Weights of a small text-conditioned image diffusion model.
Model: 15.3M parameters, 48-pixel images, arch unet, text encoder width 320, text encoder layers 8, text encoder norm layernorm, text encoder activation geglu, norm groupnorm, activation elu, widths [64, 128, 128, 128].
Training: 5800 steps, batches of 256.
Data: trained on regions of photos with short descriptions (Visual Genome), 7.3 epochs.
Rows from block 4 of the denoiser of a small text-conditioned image diffusion model, named by matrix and row number. Rows with one number belong to one channel. Each number is 500 + 25 x the weight over its row's rms, rounded and kept within 0 to 999. All counts start at 0. Numbers have three digits each.
Before each channel's rows are labels from the 100 images, of 14848 (inputs lightly noised), where the channel reaches its highest value: "colour at peak" is the nearest of a few named colours to the mean colour under the peak. Only what is clearly more common there than usual is listed. The data: regions of photos with short descriptions (Visual Genome). In brackets: how many of the 100.
# convs0: first 3x3 conv (model.mid.0.convs.0.weight, 128x128x3x3, each kernel summed), inputs 0-127
# convs1: second 3x3 conv (model.mid.0.convs.1.weight, 128x128x3x3, transposed, each kernel summed), outputs 0-127

colour at peak: black (82)
convs0.71:490502490430527506537511484491469522461500525503494483516494490453530424494527592472488457492478469509510509527481516450551493501491505465498477507455510480461520515490563514514508505513534505494520465464507491488484511529490500490490487449479515529499500496490541522514491502493522526463509535498521478482493496477492486461504489479489503506508464506487502526523549491490519503498474
convs1.71:476526478492541448533518500504503447529493519518507481492485483512478507499465491513496544488520513523453451488485482452493474518446492498477495482497455479496464491514507473497495581490447484543521482502483461506513467510522549485461519492516491495508519515471509468507497472524522445499523495505545504504517498515495510537523542539514473455463474499516481506490510480494488482501482

colour at peak: black (69)
convs0.33:492492510501475478570526489491505473485503496546488500510498459495508503499509504469501524512462512475509486504509513522500462524514499554490558534500489481503502474488510524512495482464547558532478498490504465505482514481485499493519596489522501463499497519495476506500497515502496485506546441504511496556494505509590517552497514495493495510545527496481515503488521504521466519501514
convs1.33:500521479473514490497493582487525494481498467505484507541467498514493504511500499485480472502507511495494508494514479485508499503487469502520492492547486535480551404485496500492492533509533452474477525564481514514480516497497490489448506569505477512479471491509512493519516474525447505474514515492502523458455503491536521484488462454539499500530512485475463514469489504513507485523511

colour at peak: white (51)
convs0.123:499485524479516486473509511497454479466481480511513503501421486545543512491550510505489499517466499512482502499522484415484505495548478448523551501457474531489495484510505507511486489487500499500533495468521542524487503494496498518560490490503508488490478505499484500491501521469497407508512494515466508510497521487520507481483491498464471475523497445529494489487510471510481500450481
convs1.123:495449493534486549493501514501538485499502481543498515519470544504497512490497483511497550489521506546486428481512531522508489542506511488495503522463499517501523523484493488500506531500503524546486511503504484486499506515514555466491506490513487401506501497509504493514507511523493492508489515512498492540493527503378520492471495519500490488537474499488492493491541481506484516466502

colour at peak: black (56)
convs0.108:460472463503511542470501490487501491465469505440521499516485551470486502460495490500471446506521519482451533531493468482493496525518474505517494453487505526487461511549487498500498511491491480497501480476478557505490465469521497421495478466489476475483472500505472495454504508503558493494525506507439497464499514511505507480455497510493517490464517486531493466463513522480483497493493
convs1.108:567506508513495514490491480498476498496510514461495439547522528488516506502488511491525530498522494514500501515517521560459518511470484494502505511440473535520459501551536490490509527488495542506507471514530532518506525540500498550516495498496506474505490577493502516516506535516533478560513503508517473501498493492497508483518416500484480493481499502501491461539551488497503483484514

colour at peak: black (62)
convs0.80:497518499455504507484503518515529477489484518486526513526444519515510473470493524446462496508517499495504525567491495497519495526484465468497518495481479504477513512517498502480502520462506520506486509528525507519472503492489521460499546495481497518459482434506493540513474504554538501489527505500476511448525523512525458496551507524470539493497524550507480498488475526494510495409507
convs1.80:510495463506508480496505540537511504489452509486496501530518536507485486548453478494529498506458501509516483477508492498511503509493478541503496487479480525484516493455515461393464519469479510490492504487511550504509491500508498579497499492486493445523440494549491485501499493499445507489484502502528489512457518489512519502509556503475506471498516483539533508492493486527503532487503

colour at peak: white (46)
convs0.115:498504494463487499496510491487489488513448494491475503469490531521457470485523497486503485517497477509545495553512480454496510500502508530502501466478517544463499493496496504513490486500519482515497499479523512499514497537501515480521521477500536486448479513484500474521521501525503458513468529508493510549501533486476428523470510586462499467513560507505536495486582521514474534498484
convs1.115:532476470526490527524497535543505492501471521509552499476443454503526514531514510483506530426507491534536508569500442469487516513480485501466494517474487508476515512484511473492502503507495467563536490504523531540506529492488552473528496484504489494513522525500510518534509506487519509475495524488483510516533487523474523481467451498503477484478517465503495558491520525487482487489498

colour at peak: black (90)
convs0.125:509490490432501535498519502493503512502493517487538491478528503535512482487489557483496415489509520496461540523492491492548488540494478505509486511536495517485473502511509480491504524506497533510512497497589536499492480493498496506489499493482521493490476492474489551500491491517513520465555523458465505472493502483481500506481489548510511511484525502522516465475529524496490406486505
convs1.125:498513498511450477445513497507501480477495514487488494526474484514493488488495526505523426518498493495524503475470457489514488501469487501506490481515495486471494507505507464453458493382476489497487488493495478511489483495492445489544484501528516477504494456543488485492479438481513498474496499488488509469509486480548514497511554471478516499500515469524480483514470513465507510544469

colour at peak: black (84)
convs0.109:520424503508480468536515503518493497501499519506473501520490496504528469509501530498446494483498508511433513495459511512484468480482483491548528507528453485475502514511482462459463525488519540500544507507531537503485481486491502486433517495478429519521500482514491517499452475571499525508509502496512501468487481492533511522502485520551513494487497505507480495495502451489548486489494
convs1.109:488500495492563488502505546490519499506490493525513533505514513512487491475484510506509495516446490556543503447521464476517408502497495515455477481531484507496532504502482465497503492481508503497502535484443488503496498499521490414503538501508508505500498488489465491469508486486492498477510501538485523507484484495511511475425434493517512513514495528509494495476436491504503496513528

colour at peak: black (46)
convs0.78:463480501522470491456518487457511543533501522521530506489501491498479511496497502490466522533477503493478502476534496497510511492581482491502513458507479511492494580539526499533486473449475480437502489509527462507494500449537512466507508489480503491517505500495484470491421514478467521507510500497488543480469528516508482528444483495516496510494479500499494477463520515484495489473529
convs1.78:510515450479478488499510521498462503503498440515521507511534480514501483504475495493507475492498510552529471471520497479504498501483408513471500498493506511491494498504504494484510526450518489503500493531502471521506522565501504522495485505509500481489428524530472504496551404505485493524462503470506514501488468505484517508491450460500496441517510448483476513500474511492499495487507

colour at peak: black (40)
convs0.95:502503509570510478518451497513519505548522533514501495500507488499469471537520484466522493461499497489495499578511506496498529453469515505487507523498496488502501469492499542486497525506514516466504512509498516477526501487486480506509494530460547521490503461495460386478469499506508507511512522482533464498527419498497496496498490494522483505485477519509490517496473455496502479525505
convs1.95:483513546475563492495511466502475511506484507488507506519503479514513494443509542526499482508506511524495459483501479496471453469490504465496504480567519545532573469507500481506508467484508466475479523505522462494513529527504483490555524495501475490536597496483509487478485502475501494491498492492537494517521494468478520493466477494491481479506493497491518490486559541497500525501518

colour at peak: black (69)
convs0.47:500493511499506404548495445537497498459502609500499470499561482488505511510501501508513505504497506476494511497507527491478517546499528496521582504545503497541486446507484495500508449500494475471459497487499507505488483512495464483480500473517513515512500497496487489503563525491502496501494492515504517500495497508500456498506473480519496488462492494540494500471524481516505502511483
convs1.47:486484505481497514439527493483521488499487504509485513427442436498512504494508495502494499513518500470501533496500428492500480511525523496534515475557497537507507501513509525496481500485491475471475509511480469506507509496548512495514509489504518506459496487505510507508495453511494533490527488475457506503504459513544510502527494532426563497518508494435499498498568504489499492536502

colour at peak: black (77)
convs0.111:488527464490553502422464508501591529485489470502477488497507499537555534494521494520473505482482516538487494505499500494494502493510509502481503502477484497487505513496465549494509496477480498502543496513457560494505506514516511506497494488547484519499502494548502527496491454523525498499498492535493485523498512493531508508509504470560606488494481499507504502526512498511526480486490
convs1.111:520500511491468481515493506492406509521518485494490544495483503502480490511492509500507520500407507552497563496523484494477394507511499494460499492492510518514467471476506465519483510484504495477493509467492505502512499515507481514450524508500521480500470524505523503511502433515504540561506489493495495485492514495471507528494509515514505478513467484497470546500527528496504494492513

colour at peak: black (49)
convs0.52:492484525499490452469502450477501484512442503515494485451508454514492488477509495483474544498459488491473498472506488492512470494465480487465508499499458485495480504500495507506445454505506483485511487496524507512491493464502484492476517495509489488493476532515455498414496522499464497480462485503457501486438502523512487520459456478513481471479488440461522446495522496483497467492525
convs1.52:494565500533577472505506486491487508538523530464501418539570517480502494534495515502487514502519492422503501497519503503485504513497521498484516531521565474523497491495560492488481490459490519488528491494503566487496467499500492524492488453489505513547491528466514499491497515502498503529501480514498494511498490484541471491510477517524503498499492494546506487515519489499491498501542

colour at peak: black (45)
convs0.54:489477444502502513507507528502507523505523541498491502501489500522535515510498501427504512529498469503551491502516479510551472505488487523539450465466504518467548509492551513506470470492493484476480504488509533534504525496494513516479503470519488464498485501509491508514511509508508497504437506474494603500509521518500505541498490492477527493533563508542495508461507524479481497460502
convs1.54:479524490521509452475514609510507501512497470541492543537476476507469507492492477496499532501437533587501499472516477514492493504524494538489498499496477493502557500504497521545493513550507479517495521501495504490489515519502528504489505528514494498479474493513507489516508506515450538496495502484506540488483495513493506500487478511473496496523593492513470509485482493524498491497539

colour at peak: black (53)
convs0.12:504537486488498490516499519473505505499487490532482530513472503537520499492471543470477505495511498549436466525463490495491475493515490524499482499493485483446548486508561549477491533499480572449498507486497548456491526499505530485438504504507422505484518458509481481490472500518504507515504489512501487475508489477508502493488498461523529476529476509504478499481485464533519480470489
convs1.12:455502520495469494462473531494494487499513501515502486535488532523445531502480503517464499510500503561498519495526396492504491514457482520495464476504497503500517488492492472500468521496502449466509518508482503521506502546505497490485512507557533460508544467520501504491500452499532462503477499529510528493529488506523496510461432494507500472520456478494482510479444488500516498498491