{"train_examples": 203450, "arch": "unet", "objective": "v", "vocab_size": 6471, "text_encoder_layers": 8, "text_encoder_inner_norm": false, "text_encoder_positions": "sincos", "norm": "groupnorm", "upsampling": "nearest_conv", "residual_init": "zero_last", "steps": 5800}
Rows from block 2 of the denoiser of a small text-conditioned image diffusion model, named by matrix and row number. Rows with one number belong to one channel. Each number is 500 + 50 x the weight over its row's rms, rounded and kept within 0 to 999. All counts start at 0. Numbers have three digits each. After the name is the row's rms in percent of the matrix's.
After each channel's rows are labels from the 100 images, of 14848 (inputs lightly noised), where the channel reaches its highest value: "strongest on" is what is common among them; "colour at peak" is the nearest of a few named colours to the mean colour under the peak. Only what is clearly more common there than usual is listed. The data: regions of photos with short descriptions (Visual Genome).
# convs0: first 3x3 conv (model.enc.2.0.convs.0.weight, 128x128x3x3, each kernel summed), inputs 0-127
# convs1: second 3x3 conv (model.enc.2.0.convs.1.weight, 128x128x3x3, transposed, each kernel summed), outputs 0-127

convs0.25 059:734454595497492476564569539458458483467549480534448526501500467546534468462552512442519568469493633430510481512491532519503509415406408455469505558508520628479584474541429528463533563443472519514513465513568494460474590491481532472594523513531518436469461510449564521562448534469511528524449499506482501482503444451451482473502440481544486526415604577470591513480485516551468508458489
convs1.25 091:494544458490604516562498533437514471404486611550453523393467512568515517417482539511404537380468556509495537591513478617447504508502357471542496493499510508490456446482419528529476499491517468580487547546467455448496485540433537542468449507470400519466502518432519524506500521418546541561554486532531489501341585479541476618489488465517510528502481484518527484509472595498480474509618
strongest on: text has "sky"; text has "white"; text has "clouds"; text has "blue"
colour at peak: white

convs0.18 113:536519552535488554573696518517547465512499554526387500500505477494507463440619535594568438462526485429487509507433544429522500531478462433502453414457534438491450419466542460449480453474418432512532574484455562476496546518472476434503490503613487484608518532537507488488505546446543481614436512494478553481402442477555481479477487590488495596530501524491520463483572514546511489493598
convs1.18 096:482502546540506505420473702527470491544504488476577465500578496516527494514477524538539541486492423464464457484469450513490520442459407514542464529518506467490512535618730503505494495480490517545548466491505484489453586497582573443439570553529529530487502482531495539503497582479508396568535486580616497506525460470535408462502441483496506505542422520499472494522480460488458415511594
strongest on: text has "sky"
colour at peak: white

convs0.50 052:468572492460482514652491549428494492489531514481495499443496484385552302500484484454521491502572545510492558560491483497492460516537566568515540550492511493505476554417503492543521511586506529513486455495533654596505532520473424482366427537525494539488506572514467504564503512515543524471458461510577528537469601497487585575507545475546573479477472463515524513618522526463531429515579
convs1.50 108:452510498470467527525496501513513496530469482558543595427490520500511540537498534509512390529534472520493464421464531504467453470494492502442445513445641561509534450502493547431471460483452549475537487491522549417508473375465535547450463537506480515462511476527469502524573508501384503505569390538489636448499510575516513591563666389476475489370577468423490464441564533511443537507486
strongest on: text has "sky"; text has "blue"; text has "white"; text has "clouds"
colour at peak: white

convs0.55 101:505498517487500528547466520516555471511530501492483494457533466486454505501473440489466503445500443565534349498449373481494455488507385584503454504450454481492528502508486507507546490520463525525468444501413513594569502475501309404519490544478490518491497536572497529468497502489508503476531483499617542519481594459499524413553547475546552527465611534356563532563529479464541344553517
convs1.55 113:483485527502401538541497468462500458520510576503508551484469505491486500468533534497439344518497487594493498563546463504534478477525481485554499589432524543477464477518487509559528547609485505484558518511512488381466494368472556549507507509550484566259529554376486459501479522553512525556501373539435564503492530573534512507529550464508466471470600456470562506474486473499512485550511
strongest on: text has "sky"; text has "blue"; text has "clouds"; text has "white"
colour at peak: white

convs0.114 076:506513432486466478544402469443628491486522479400552515504506493414487486494475407503481524473490476421469423512439442497473599470568366358492438457403442546442570545594452461447453499494459527375540467522433507495478475553490496523478502495539608491495506505509603484497490515521623508552507472440505522438539477483387497472504494485503469520523601562473495532518498522502518487457434
convs1.114 086:485574512572545549411500514376369512483497518627381471506438505500437480388493484459496431476444496543546490507516455598534414589509499472517470559499434489453429487505434521536495532566453474472576635491529593490448526470430573561551454544407471521564523472539538491485499471524517525514516494551531451460529420454508571440489464437468475494478509483516513460499458504573447590527466
strongest on: text has "sky"; text has "white"; text has "blue"; text has "clouds"
colour at peak: white

convs0.27 051:490445467535527474607447474540488476556476563532412490587492546481468518531431476552501581505596506598501453459509510541491514506437581480528532447498494518454487525488466525572508425462517534379475471439496539489511329452532508523531465490484477504527399540502464505428585469585537561391477376401601470525590452526432457463515442477467498405537513485534507495527515488421523499520462
convs1.27 102:534556541496542507451485467424430548428509488492427484460484522472387495426576499520363464445492495467514497585462488501486570597570494496466515469573437489464409415487465569483491473464511477506438469475496543556490445438441463438522549448483378529373499518429554557535494456481523512578498481508477511512610489519519522540502480522540492500549607557462373446488460479443574588546437
strongest on: text has "white"
colour at peak: white

convs0.127 060:407435493561510443520471470415577496478475535491576434444509525445458490518493433505455584433564467377404375443450432471492548523513439503465488520477493482543525486536477457489524472475491600495481418429516509518467514552466515589443457517468509490489601536541539520571524496539465494407498462501441379447439500483404584456548512382505471553605486452544486520528515509398540504481467
convs1.127 098:448512543637537530490455529479441620459567546541438531516458481568547461455566447468458435486436611555503557535501520572337498496501496535450445515461533520451560569441442499507560581564508479504505593506514498475448522473450569597496447564444501499370494479505524490522486545482530518542501485486534495497480555578517531476482526427431413376501519495550479509466467481560408509559492
strongest on: text has "sky"; text has "white"; text has "blue"; text has "clouds"
colour at peak: white

convs0.112 246:513475543426468491478577441454479394454416495458457392393426492495614479380503464493614420427429446477560488507504514506508496518516494512400502466546606529478478454488553485434498487416463481483484512511484487418468612473484405449486464479478484426469463550484523440512465496541489464535512478434458476510502481402522538459437379514491458543458492488422508486463472447528524375472468
convs1.112 114:504505708506594480474460522553525500640514430525532506499624533495431511499527478507523489550514490456493458532501484474464444503454509542397483484515264459514515496559680471543502500503546467505533425479519529594493589553521484478481459511480512463438516545494504480547498512505528525499523516553606488462503467454501573517494501514512512495594484497481506491561490500524486486487510
strongest on: text has "sky"; text has "white"
colour at peak: white